From a checkpoint of a small image VAE.
Data: trained on retinal OCT scans (Kermany 2017), 98430 training examples, 20.5 epochs.
Rows from block 9 of the encoder of a small image VAE, named by matrix and row number. Rows with one number belong to one neuron. Each number is 128 + 32 x the weight over its row's rms, rounded and kept within 0 to 255. All counts start at 0. Numbers have three digits each.
Before each neuron's rows are labels from the 100 images, of 14848, where the neuron reaches its highest value: "top examples" is what is common among them. Only what is clearly more common there than usual is listed. The data: retinal OCT scans (Kermany 2017). In brackets: how many of the 100, against the usual share in percent.
# fc1: MLP up (encoder.blocks.9.mlp.fc1.weight, 768x192), inputs 144-191
# fc2: MLP down (encoder.blocks.9.mlp.fc2.weight, 192x768, transposed), outputs 144-191

top examples: finding: choroidal neovascularization (64 vs 29.3)
fc1.728:115136132172158140118101138161105124136060169133145095145121142046060136132131102089126119105130172149156136154205144128127089031118120085114119
fc2.728:144115101112151135147128125184129119083153083146155145139145134087104135134068123123069097143158054087134131114142130136122194170121171141133132

top examples: finding: diabetic macular edema (49 vs 11.7)
fc1.466:173147117105141157175147106096105149048122082067142149172121111101116151169071111064127157130120184104095093101134138083100149128159158193093127
fc2.466:140078107132113064083103112193131128141149100184124129136158129172218142105156144114163155125110190162182100185138144123137179117093000086100132

top examples: finding: diabetic macular edema (34 vs 11.7)
fc1.65:125074111134134118157154106031124133191147079161136147163113104152191125128034131169130100114149057094133142083142155118136198126114157179133107
fc2.65:140136126108134099118147136144142121120084229113146132128120119108156203114115126113115104140148161106116118189113128096117134129132166104128140

top examples: finding: choroidal neovascularization (65 vs 29.3)
fc1.478:161134153140138101107111087145121153106136117098120118106087117111117126137163113099139101178104085130155156202161154143156105106098066164145122
fc2.478:160213095146104010146149130178124090075103102123122114162154123172083140122032134137059136177161255106158158104128111107136095206110066120134132

top examples: finding: choroidal neovascularization (61 vs 29.3); finding: diabetic macular edema (33 vs 11.7)
fc1.453:109171143147145124141129126112130112176095179207105124145130116050165111115127126111092131112117009142133108138126110102118067040162215162106103
fc2.453:107197103108133109156116143173120123162146086103149113122128091082154123109067132150061113162169063117125127168159121145097121129123188109121106

top examples: finding: choroidal neovascularization (69 vs 29.3)
fc1.546:133197124144146131081039133131131144109127189169146112116091139052162136126146101009116140099130140121145124154141132128115117014131174136131119
fc2.546:113121098129169102115119128168123112148108178141158116134102114103085136142101117135070105124144187086164131113140130137126128087138134141134136

top examples: finding: choroidal neovascularization (64 vs 29.3)
fc1.587:123128152115112174095088143120134132106072210121120110122165123079211148093228093179119139124113049138077105161113110107091113076140195158162151
fc2.587:110059115149174105124123132201104138165093209200143115122123116058054082120136162114110123135139018108119128255167138126092101089116131104114123

top examples: finding: choroidal neovascularization (60 vs 29.3); finding: diabetic macular edema (29 vs 11.7)
fc1.409:108063161127141114136109156134113108136083172237110142110145138086117128127162073071145110120102042096160110116122158140134081042167211136130106
fc2.409:143141065129151142125131112175123137075122150135136122127140125050096162143071149202083131110142132102139126177168123132112171063144126121098127

top examples: finding: diabetic macular edema (30 vs 11.7)
fc1.371:124190110089145166118104143095094165109080076115144120097141164145119123170136174160150102153155110139155155074053104086121096125127107136190184
fc2.371:116092120164145187102153162136152108227107118141124140099101116148038097093172105093113119106141092119203127045153105132145086146151154095134138

top examples: finding: choroidal neovascularization (59 vs 29.3); finding: diabetic macular edema (29 vs 11.7)
fc1.608:095242084122123155186126100194111119159145046128122159118122125178133085115087192166086122178103155145130126181167102121158151103137000186107092
fc2.608:132058154137145114134118149069132107161132184194132132151124127099145111140202090009103107109147095094091138107142133129125112177142144000127136

top examples: finding: diabetic macular edema (41 vs 11.7)
fc1.158:119161131176148159168123152103130119123103102028125141160107155202079086151121128011062095167180166086098095100122113126150099162129137129144134
fc2.158:176140136117117139126124146128123131121140121150061100119124132134133105099173117059119105124156175135155172075133063175141134118139187188127129

top examples: finding: choroidal neovascularization (63 vs 29.3)
fc1.406:145149133105129088096121144167169151166096174240164080142121115068128145108196086173127174093138155101148115111158109101150126144136157131114107
fc2.406:106193140125133132154077150069121118117121074128175153130128125128157119150029152161102112155167184096157121123160154132138139133153219156155137

top examples: finding: choroidal neovascularization (59 vs 29.3); finding: diabetic macular edema (38 vs 11.7)
fc1.582:151198101129134141196151136146086115072137084086126120137088137099044094172042128072102138163130167120114108192144132117132127102160088245126130
fc2.582:137169156121116131097126119141138132151082170100137136152154080195231136118162134134128146149129131129130118108134117118136152160080162000111136

top examples: finding: choroidal neovascularization (63 vs 29.3); finding: diabetic macular edema (29 vs 11.7)
fc1.663:118212146134114151150091118156114116158168077081139143133152131255195141132178165086119132144138143149097131150146124127113162197098001025101141
fc2.663:134000128134164200093144130113135127067104187123139141144116127067072083133123105122103106110142117091162128065116132116132130137150255115129133

top examples: finding: choroidal neovascularization (64 vs 29.3); finding: diabetic macular edema (28 vs 11.7)
fc1.12:134170120107110218145137129107143112166124185116130131097133113093110109079113137059114137139118172134088140155133137122075160176133131111135133
fc2.12:131040147096145101123135136109119113150122171153122132145143086079109135128182140133112110126147070106080141191171137119119190178119144059100135

top examples: finding: diabetic macular edema (51 vs 11.7)
fc1.658:100089150118165127146112145130137082090139122108160103135124153204197058115201106162121115167177116082105122082073139085139101145113157119187134
fc2.658:116146143154131209129138138188136116042077242138114124097146146103134138128110142133109120137155147143110176193129113162126119079118183177153106

top examples: finding: choroidal neovascularization (60 vs 29.3)
fc1.520:142088162075156078111111155104161127063116193129112151135100178143060134094152144054147166155167179092082125083087091144106169203099122126096117
fc2.520:130047109139137103097138117110135149109138081183156119115129134148115207152094145035106117109123251115122116063120137129146194181103112185155114

top examples: finding: diabetic macular edema (53 vs 11.7)
fc1.538:181098101134125214109119136128153101150127115254130119147113134130180115106148100193070116159158192095143104106126110123103091043179061093151116
fc2.538:100156142154146182165178118142101102119106137091166122142081101132099133118214148154065092141184082109155142213093112143155124081143154063144130

top examples: finding: diabetic macular edema (28 vs 11.7)
fc1.580:122125112100174121128125164239150085080131173136151134135104111130100191138164147144086124142175112085112130192090120103117150140138107117139149
fc2.580:134036155101125108084116140171111121094116136186133171148117087122165109139019098174132137112129161129153124100123113162137156125148085144162118