config.toml
encoder_activation = "relu"
encoder_mlp_ratio = 4
encoder_bias = "none"
encoder_conv_stem = false
warmup_steps = 390
Rows from block 9 of the encoder of a small image VAE, named by matrix and row number. Rows with one number belong to one neuron. Each number is 50 + 10 x the weight over its row's rms, rounded and kept within 0 to 99. All counts start at 0.
After each neuron's rows are labels from the 100 images, of 14848, where the neuron reaches its highest value: "top examples" is what is common among them; "place" is the part of the image that holds the peak. Only what is clearly more common there than usual is listed. The data: retinal OCT scans (Kermany 2017).
# fc1: MLP up (encoder.blocks.9.mlp.fc1.weight, 768x192), inputs 0-47
# fc2: MLP down (encoder.blocks.9.mlp.fc2.weight, 192x768, transposed), outputs 0-47

fc1.647:45 30 32 82 46 53 47 48 41 73 65 42 55 48 45 33 36 37 53 48 46 55 42 36 38 47 39 50 52 55 60 53 43 49 55 51 60 44 54 63 47 44 62 57 47 36 51 49
fc2.647:46 88 48 43 38 53 52 50 61 41 48 48 58 59 40 61 56 53 41 59 65 46 47 52 69 42 63 49 54 47 47 48 51 48 45 44 32 62 62 46 62 45 51 39 42 69 57 59
top examples: finding: diabetic macular edema
place: top right

fc1.16:63 72 48 46 51 49 51 70 40 57 69 44 42 53 57 54 51 55 32 37 54 44 45 56 49 48 55 63 61 55 63 49 53 42 53 53 47 70 48 42 58 43 57 58 47 44 59 44
fc2.16:48 35 23 42 41 41 56 65 52 77 42 51 42 49 42 45 45 45 37 64 29 43 48 56 61 55 53 47 51 51 47 42 53 50 45 65 49 64 48 30 46 63 65 49 55 26 58 52
top examples: finding: choroidal neovascularization
place: top right

fc1.570:52 65 45 72 41 52 58 56 58 63 48 58 45 37 64 44 42 40 35 50 40 42 60 39 35 65 40 42 61 35 46 43 59 49 37 54 52 45 45 31 48 47 46 53 46 37 63 37
fc2.570:54 41 39 52 49 64 59 63 63 59 51 54 50 47 46 53 58 46 54 52 13 45 56 42 64 43 45 33 64 54 38 39 60 60 42 61 49 43 61 60 50 41 53 39 55 36 54 42
top examples: finding: diabetic macular edema
place: bottom left

fc1.150:41 71 53 47 36 52 43 52 51 60 46 58 51 36 47 58 35 54 65 62 56 58 62 56 66 56 48 45 62 46 59 54 60 56 41 58 43 41 38 66 49 42 50 56 64 33 65 61
fc2.150:53 41 51 54 59 48 62 40 40 39 49 48 52 49 58 43 51 57 41 35 50 52 51 46 45 44 42 51 46 32 50 43 49 51 53 38 57 45 40 23 50 57 55 45 51 57 42 30
top examples: finding: diabetic macular edema
place: bottom left

fc1.663:55 27 45 59 50 35 47 42 65 56 66 43 52 55 49 47 44 43 56 65 47 59 48 47 55 42 54 27 52 43 47 50 52 68 51 63 44 23 75 46 42 55 54 40 60 50 48 45
fc2.663:44 63 39 76 48 67 50 59 45 66 42 57 48 43 48 51 51 55 41 55 46 51 50 47 52 41 34 65 52 51 46 47 51 46 44 52 55 46 33 59 50 41 56 66 52 33 58 59
top examples: finding: choroidal neovascularization; finding: diabetic macular edema
place: centre

fc1.85:46 44 43 59 42 57 48 45 53 68 57 46 38 42 59 42 35 40 47 48 44 41 54 40 73 49 31 43 58 60 44 59 68 58 53 59 64 39 44 35 61 56 65 38 61 47 43 61
fc2.85:57 65 61 62 50 41 44 61 56 33 69 56 55 52 59 52 44 60 58 59 80 46 51 54 45 41 64 40 41 56 56 58 38 44 63 25 34 38 56 36 44 52 39 50 43 72 39 42
top examples: finding: diabetic macular edema
place: bottom right

fc1.363:46 99 42 30 56 47 50 53 54 46 65 47 41 50 58 50 53 60 45 53 41 37 53 58 63 50 45 47 55 53 47 51 46 38 51 47 54 73 30 25 56 43 50 44 45 44 57 46
fc2.363:48 99 39 15 44 52 48 57 50 70 48 54 55 48 54 45 49 52 48 73 45 56 47 51 40 50 37 57 55 54 42 44 47 48 52 45 46 57 40 49 53 52 60 53 52 39 57 49
top examples: finding: choroidal neovascularization; finding: diabetic macular edema
place: centre

fc1.180:46 32 34 45 58 49 53 42 40 68 55 51 45 49 32 32 52 61 58 46 43 55 45 50 36 45 59 54 65 44 55 44 55 61 39 48 41 48 61 36 47 49 67 45 59 37 51 52
fc2.180:54 54 59 38 50 45 67 55 55 58 43 46 49 60 59 37 69 51 38 53 89 49 47 53 54 27 54 49 51 50 47 44 44 51 54 43 49 52 70 66 61 51 57 50 56 55 41 56
top examples: finding: diabetic macular edema
place: top left; top right

fc1.701:61 59 44 46 54 33 42 64 43 65 33 48 53 49 42 55 59 42 54 58 54 69 36 63 34 52 51 56 52 65 40 50 41 51 42 32 47 55 72 68 46 69 59 52 44 33 51 54
fc2.701:53 85 41 59 65 49 52 43 48 63 54 53 41 55 52 46 42 44 58 45 29 43 47 45 51 45 45 45 46 40 63 39 53 47 46 51 49 57 26 66 55 46 55 55 45 45 60 53
top examples: finding: diabetic macular edema
place: top right

fc1.639:31 79 51 26 48 25 48 37 49 44 15 51 43 49 34 52 52 57 54 57 45 47 47 51 48 65 48 46 58 51 53 51 59 62 54 52 49 69 41 71 52 54 53 50 51 49 47 54
fc2.639:50 99 47 34 58 36 45 48 64 62 24 54 49 45 50 43 51 50 48 55 59 53 51 51 34 64 43 54 51 59 49 52 47 50 60 30 47 77 52 46 56 47 55 48 53 49 50 44
top examples: finding: choroidal neovascularization
place: top centre

fc1.153:62 39 46 34 40 61 50 55 51 51 55 56 59 54 37 52 47 50 43 63 44 37 33 50 65 51 51 51 53 48 64 51 48 42 44 47 48 55 31 28 56 49 45 63 49 35 45 45
fc2.153:50 71 48 43 43 56 46 47 52 56 21 46 57 43 49 48 49 61 45 44 62 49 52 51 46 68 39 53 46 52 43 53 50 67 56 43 38 28 61 44 50 37 53 56 61 68 48 50
top examples: finding: diabetic macular edema
place: top left

fc1.211:39 25 46 49 65 37 48 50 64 61 55 47 59 56 50 53 36 44 47 43 30 54 39 61 44 36 49 48 60 44 38 59 60 41 58 64 56 49 65 63 63 60 40 44 51 40 55 46
fc2.211:55 73 57 55 39 76 46 55 57 53 63 36 67 44 47 43 40 45 53 42 86 50 43 49 45 52 44 39 39 54 41 65 45 54 56 35 36 24 53 42 53 40 41 50 64 58 49 57
top examples: finding: diabetic macular edema
place: bottom right

fc1.475:59 19 39 60 58 60 49 48 38 61 86 51 46 53 43 37 57 52 36 46 36 54 48 47 57 44 43 60 52 51 52 47 62 48 38 57 64 58 37 47 58 57 51 42 45 43 59 58
fc2.475:55 94 47 45 58 49 48 49 72 58 57 45 54 46 48 53 47 42 58 61 53 48 54 53 40 49 46 20 53 54 35 47 52 60 55 53 40 21 70 57 59 49 54 36 62 54 47 37
top examples: finding: diabetic macular edema
place: top right

fc1.715:51 59 30 51 58 57 38 46 57 61 64 32 60 59 36 43 43 37 57 48 49 48 65 39 47 42 30 54 66 42 41 49 50 56 40 53 62 27 34 39 59 40 53 48 53 37 53 56
fc2.715:56 63 39 43 59 59 54 39 44 33 57 53 46 54 35 49 60 42 32 52 73 37 52 55 47 73 50 49 50 57 43 48 52 41 44 39 46 66 53 43 50 29 50 58 39 51 53 52
top examples: finding: diabetic macular edema
place: top right

fc1.521:52 58 37 29 41 65 55 34 40 67 44 63 47 48 50 59 48 33 41 56 44 50 40 49 60 59 41 51 56 62 46 40 44 40 58 49 41 37 60 34 44 65 41 35 63 44 58 48
fc2.521:40 59 42 36 37 72 45 57 48 55 54 53 51 33 54 48 37 42 57 39 45 47 53 45 59 63 46 64 55 57 50 54 64 48 55 63 42 45 55 51 46 58 56 50 53 52 56 48
top examples: finding: diabetic macular edema
place: bottom right

fc1.456:47 66 33 70 56 31 58 51 73 60 50 59 45 39 50 35 42 55 51 55 44 32 54 39 46 58 41 37 56 60 49 36 45 56 59 46 55 37 26 36 51 37 65 52 54 37 55 56
fc2.456:52 40 41 73 55 53 48 43 63 61 41 49 58 42 49 49 51 56 47 56 40 43 47 45 55 44 49 39 50 51 44 49 54 59 51 61 47 33 44 28 42 52 53 58 52 41 57 56
top examples: finding: diabetic macular edema
place: bottom right

fc1.538:44 33 53 52 56 37 52 60 57 70 61 58 42 44 48 38 44 51 61 63 41 54 57 56 54 56 46 60 59 49 56 34 39 61 40 45 61 46 69 50 40 37 63 54 51 28 53 57
fc2.538:50 62 41 57 50 57 48 68 37 51 71 58 61 58 40 53 52 44 47 56 41 55 46 59 44 47 52 42 56 54 33 36 52 43 40 52 49 54 34 31 60 51 61 57 42 39 63 42
top examples: finding: diabetic macular edema
place: bottom left