From a checkpoint of a small image VAE: encoder arch swin.
Rows from block 11 of the encoder of a small image VAE, named by matrix and row number. Rows with one number belong to one neuron. Each number is 500 + 25 x the weight over its row's rms, rounded and kept within 0 to 999. All counts start at 0. Numbers have three digits each.
After each neuron's rows are labels from the 100 images, of 14848, where the neuron reaches its highest value: "top examples" is what is common among them. Only what is clearly more common there than usual is listed. The data: retinal OCT scans (Kermany 2017). In brackets: how many of the 100.
# fc1: MLP up (encoder.blocks.11.mlp.fc1.weight, 768x192), inputs 64-127
# fc2: MLP down (encoder.blocks.11.mlp.fc2.weight, 192x768, transposed), outputs 64-127

fc1.427:464491492506522514518492518495490515497525489489529528486480481468464522531502513514500473510494488470524523455484493478548537493533511553484477531492466479511493531519460478468508464526481515
fc2.427:494502500528440522497508492554499461484463537503501466448481517475558494504502517496518467492482463497476510511510487514535487498518476494511527547513542526486499492516524514514506508506506520
top examples: finding: diabetic macular edema (43)

fc1.305:536457528525503490476500513470505530471486530505474468472507480502517496500465470474504456471491518507494500542497493509528516523522511482514504551469492502483493512523502467516526492530504475
fc2.305:496516485560538512478493495503512459510485511472491462449487500473503527508519491495508493493498509466498522498507497497553468535510525498507498539485494529521513497483507476486492487494506522
top examples: finding: diabetic macular edema (48)

fc1.112:529538529531483497474520508530529473525499493488498540494498466514500509472471504501487521468490500469505522522530492531538446497492545489537485503522530475494491524507528560533496506502522481
fc2.112:482494512485529516529492511448503520508508483483507501461503489510487503486503496494529473509485474516475498470483522495510501519507508524524482538510494507513491478505487507482504535481547493
top examples: finding: choroidal neovascularization (63)

fc1.281:470484487505476512461481491498490514501513493501509554482517476492478483501479507501495468524489515476549518526485491498527540503530507525524485534492528487500484505537529497513472495503515523
fc2.281:492511509520520501523520516526506496502501502484479492444518522477473531510490494498533435454493493494496522517506480492528465512548504555495509562497488513505499513475480458489531508514484485
top examples: finding: diabetic macular edema (39)

fc1.288:491493506513476506490465494496501521528545518504462473464509474503455485481497521485490451492491531501533495484519486500505468511500512547486445556515536454492480516471517509555462490544506508
fc2.288:492530502498543470511494515477498490499493497502510525508492468502505534502502497512490543498532525510535497482503507492488539490473528483483520426511419501491490475491490578498513501493445494
top examples: finding: diabetic macular edema (60)

fc1.733:481459512516479486464492508501492493515492510505499510508478486489474536482510492509529508487492530500518512548468502486513519519484520493519503494486515503494493478520501568524495492486483499
fc2.733:487460500504503499492502508531484511515531580500519531465518472485454503490484496490511418535465504494505504495487506510504484492515489532514483556511486499487467480521542505493509504513525498
top examples: finding: choroidal neovascularization (66)

fc1.485:528549508514520487522500478491517500492503487482550565490506529486503527512507508486494489531485495492482518476505513479522455508503551499454499502527482487520554531469483585492474456488481525
fc2.485:489471491492500511477474525518489503501526521501461462485513483494492483498501493507502472489502519508509502499505488522494505491514457501492498510486542509478474476499549457521539540517561463
top examples: finding: diabetic macular edema (62)

fc1.668:529453535504501529468528477507519495538511530483526487510482452537459514502509551495531463465449523494463523485509504462477526484509537505496522496472543478522499505535501530472532465513440531
fc2.668:480489511473469521500503505478481504482496455504484500461506514517489449510538513500522497473507501518527470507470476501511481478490453497538478528506533487513530500477522500500475504509543471
top examples: finding: diabetic macular edema (34)

fc1.673:520504496494520503475520499527504502477532498492528567470486458475503532490516501477507489514458526478503489497497501478523462508514523486501526502472485485518477534450525485524474501505484490
fc2.673:506473505506497519524482517475525488489527479495501510461486523484511494485504489488484452495488492478499525484529505492519545517530520509466512528506511499506508502490539472516481510499542510
top examples: finding: choroidal neovascularization (59); finding: diabetic macular edema (28)

fc1.671:476504492514479495520526489520485490513494457502504575492519467491496517506493489510509508453497493490499501529483508495507544513504502488601518488522524499492459504513448513497512538475496471
fc2.671:495459509496496509482479505512494506504542521491493537473524504476464478510484516490474437529439500492493516509492523476510450494525473550493474549500519515480492501523509494495507512509552522
top examples: finding: choroidal neovascularization (61); finding: diabetic macular edema (28)

fc1.372:528505533479516513540489525489512534474549511480519505477535528461461519484451502516519489466467530499513472485491484471495541517511483527486523543484489522531529505499519482475467479486528513
fc2.372:503521515475478475509518492485495503477464504501523535587487451541468496466497510489508577533512530502502453509495471516443530477457480503494484389494497498483456487492536490497463507498494522
top examples: finding: diabetic macular edema (53)

fc1.329:558517525512560499544522496471509495486498439480512480484506504512496489492500486528515502507511493484467510533489526499485520490514535484502486490522466489501551522507496553495506512486486486
fc2.329:542503515500570506497486484458515508488508476483533494494515527500490464512493492527478479522492476485501503507501505478507535499510546529460478523507472499512571521507476514479502499511532508
top examples: finding: choroidal neovascularization (59); finding: diabetic macular edema (28)

fc1.653:487496469478537474472478497514517493467489496489517526481488470461477481526498504474532466505481537517525496481528461494510496477508523529503456544493514522539482490473511497474503473496506476
fc2.653:489524504474493503492510512477480513465497521504477533515473489492491528499502510482530557506476488535522517572512497467501478499455495507470479437518520520455538480479549544553471518530479528
top examples: finding: diabetic macular edema (29)

fc1.82:495489494535486530439445471533519497487483543526480506500489531496496519482509500508501493493504512492435515531497525494485438517520498520484513536509512505516494503474524477535523477510497482
fc2.82:510468510515476495494513522501505509494516495500531547442512511471454502517499486495474398538472505491502508500494502483536465512530489516479483583499497511506510512518496540505500510518484519
top examples: finding: choroidal neovascularization (65); finding: diabetic macular edema (28)

fc1.4:503485493485471517498471497555452500526481519499499556505502484482503527504514529494541498486474490512444506530508524503505396532496532506527511509521524498511490466533472538490515523510466506
fc2.4:508505494504457493455484500521521498487529494514519507482512510493483448480492532522467471527474505495500499491486489511511457484509438519498494534499541494514504522491512577511463471512515504
top examples: finding: choroidal neovascularization (61)

fc1.100:491475537517528510561484517531518540473478464524483467475504487476518546508485489444534484453496497525482530529471531513462486474468522513498509500481523512510493498473505498503503522528503464
fc2.100:511470496509573483498489490502500526490513514499507497457488547493457530492500482496492449520492514490474514493497523476509546490523530543426516557526505496492555475499478547489488508500517493
top examples: finding: choroidal neovascularization (60); finding: diabetic macular edema (28)

fc1.572:489527478513460476498478501464507498520500473540486538502496469516457528529507517519520463525520498473486540510491482498491541483535498508583491520502496471524486477481501469519475513511503479
fc2.572:468538480515524495522520500488475504496496494472490512447472494496484502500526521463504444462512493496525533518461522477517476503518478532517507566513486521499524478489481513525512510514505538
top examples: finding: choroidal neovascularization (68)