config.toml
horizontal_flip = false
encoder_inner_norm = false
encoder_widths = [96, 192]
loss = "mse"
decoder_activation = "relu"
decoder_widths = [32, 32, 64, 128]
kl_weight = 0.001
beta2 = 0.999
max_steps = 7900
epochs = 20.5
warmup_steps = 390
Rows from block 5 of the encoder, named by matrix and row number. Rows with one number belong to one neuron. Each number is 200 + 30 x the weight over its row's rms, rounded and kept within 0 to 999. All counts start at 0.
# fc1: MLP up (encoder.blocks.5.mlp.fc1.weight, 384x96), inputs 0-95
# fc2: MLP down (encoder.blocks.5.mlp.fc2.weight, 96x384, transposed), outputs 0-95
fc1.367,185,212,234,175,228,195,183,227,232,216,230,216,184,153,195,227,207,228,202,246,241,153,225,187,173,228,169,187,211,219,233,241,164,181,168,185,231,228,215,187,209,201,263,159,164,186,172,239,196,213,177,214,201,207,216,260,142,211,220,161,225,202,137,210,197,216,187,138,195,233,205,251,209,170,207,191,161,244,167,249,191,197,196,242,184,179,250,181,185,145,158,149,166,151,178,174
fc1.368,214,231,241,190,212,219,146,159,233,211,182,216,200,165,166,183,192,203,208,204,179,202,174,181,233,131,221,180,217,191,203,198,167,203,180,264,184,196,193,185,216,221,200,200,211,239,167,228,236,176,193,209,221,176,198,228,175,217,201,222,215,209,160,199,192,245,136,254,211,183,252,201,215,116,225,289,172,213,228,210,227,195,175,173,238,190,229,245,217,190,132,166,183,245,149,216
fc1.369,190,188,271,172,166,246,212,173,211,191,154,218,244,155,190,228,212,236,257,235,210,206,177,138,220,142,234,216,226,172,170,208,208,209,184,235,163,210,182,218,220,205,209,183,212,224,149,197,216,170,174,205,205,210,219,303,191,226,207,173,202,172,196,201,223,175,167,218,192,177,185,176,216,165,209,140,159,219,249,175,179,212,212,177,244,220,261,220,227,192,190,152,188,214,158,179
fc1.370,208,201,239,181,215,187,147,132,251,193,176,226,218,160,166,196,195,216,224,185,212,180,192,186,194,193,235,200,236,201,215,218,195,202,190,170,184,206,218,202,220,180,186,176,258,319,145,240,194,169,221,201,213,194,196,231,146,232,197,184,209,220,204,212,194,195,186,234,190,153,166,164,223,120,199,173,190,218,227,200,237,226,179,192,229,202,246,192,221,189,152,209,233,224,279,193
fc1.371,224,160,243,189,187,228,212,185,220,248,174,239,231,193,185,208,225,254,185,194,203,202,226,183,161,206,193,247,230,159,169,191,233,193,209,201,220,211,227,209,207,233,196,218,196,221,173,207,234,199,202,224,210,166,178,225,187,174,182,218,141,153,139,252,235,199,146,202,243,205,183,154,234,189,205,109,132,215,256,211,189,181,212,183,239,174,207,253,217,183,206,166,233,193,151,242
fc1.372,192,182,181,169,208,213,175,173,188,232,256,214,191,181,162,195,237,237,187,179,185,229,163,143,263,162,211,211,203,212,163,201,217,196,170,191,183,167,180,237,159,246,206,261,229,228,205,220,204,204,197,213,195,180,178,245,137,203,204,181,173,157,165,207,225,207,123,264,221,210,229,186,206,186,255,265,134,186,204,190,222,180,210,148,222,202,206,200,223,195,189,216,172,253,160,226
fc1.373,201,189,179,205,206,214,217,184,259,173,225,235,210,160,124,196,200,212,180,141,168,229,239,212,192,164,205,224,236,193,241,187,218,220,183,189,195,209,192,186,251,209,201,183,200,262,157,242,229,176,212,210,211,181,176,221,160,213,232,215,215,159,162,244,155,153,192,227,162,203,255,171,254,190,160,254,216,222,186,210,208,203,162,198,260,204,278,183,197,160,186,217,179,232,167,176
fc2.367,200,165,184,151,218,220,237,175,224,187,183,244,183,162,229,211,178,210,139,195,159,196,218,215,191,261,185,207,206,208,181,274,237,150,231,182,218,226,230,149,213,198,203,182,175,190,154,212,218,177,206,167,171,177,179,120,193,201,150,225,224,179,210,224,158,228,230,198,238,183,234,179,215,196,183,173,207,232,197,200,200,277,190,168,218,263,219,221,155,148,214,247,177,183,199,194
fc2.368,185,186,217,193,220,220,197,213,204,208,195,186,210,211,158,226,192,203,187,232,169,231,197,151,219,162,186,189,323,179,215,225,179,219,215,252,199,217,191,213,211,209,222,197,217,248,194,202,210,122,223,203,199,218,205,205,81,167,210,204,197,209,188,241,180,215,195,200,212,182,246,194,246,206,226,169,145,200,207,204,199,212,207,180,215,223,252,221,192,157,208,201,200,217,105,195
fc2.369,210,184,208,208,171,195,243,157,216,194,237,202,217,197,129,202,198,229,224,210,207,195,203,177,221,239,185,227,226,191,186,198,181,191,113,230,204,188,220,198,167,178,225,184,222,268,175,252,209,113,197,196,215,180,199,167,155,228,173,180,207,233,190,215,218,197,147,243,289,178,164,194,228,216,199,152,201,210,218,133,177,211,202,201,182,181,183,198,244,201,199,181,219,219,274,201
fc2.370,187,176,166,199,205,200,198,216,199,201,225,238,218,225,152,217,175,213,167,166,179,221,228,178,221,182,205,209,292,188,250,205,232,194,181,140,210,199,177,219,203,184,234,183,201,238,224,192,231,110,239,197,167,156,239,173,130,243,203,195,227,192,200,240,173,199,242,193,200,210,168,171,231,210,173,193,152,195,210,166,201,222,183,184,205,202,221,179,214,176,227,227,218,183,308,205
fc2.371,207,219,220,213,94,232,249,148,229,181,235,202,213,170,176,210,203,199,260,213,190,245,205,187,213,225,208,256,217,191,169,191,212,214,134,252,205,203,237,194,201,186,289,217,208,207,187,222,208,173,181,177,237,176,177,250,211,201,183,202,189,214,208,201,217,186,140,213,232,201,195,193,235,197,190,117,178,238,212,134,170,206,219,169,210,215,221,208,205,186,200,195,185,149,209,175
fc2.372,178,201,210,208,226,175,251,200,229,235,256,157,192,224,146,201,185,193,187,203,168,193,213,165,204,179,167,218,243,205,219,225,185,210,159,194,175,219,190,252,195,233,196,220,231,242,205,204,194,143,199,181,158,217,170,227,143,224,219,209,181,194,208,208,235,220,172,192,180,156,242,173,266,200,225,246,187,230,253,184,187,135,200,203,210,217,217,201,209,196,211,204,212,241,80,163
fc2.373,228,221,200,173,201,258,203,172,235,201,170,209,207,152,164,207,209,191,231,222,197,230,192,203,216,148,121,252,270,255,210,234,242,172,204,240,185,209,208,179,181,189,189,200,182,213,180,256,206,137,250,211,252,206,192,192,161,218,202,215,208,211,177,221,180,168,180,187,191,211,207,259,204,203,212,132,188,235,179,205,170,280,179,151,213,222,229,222,183,167,223,183,177,165,182,195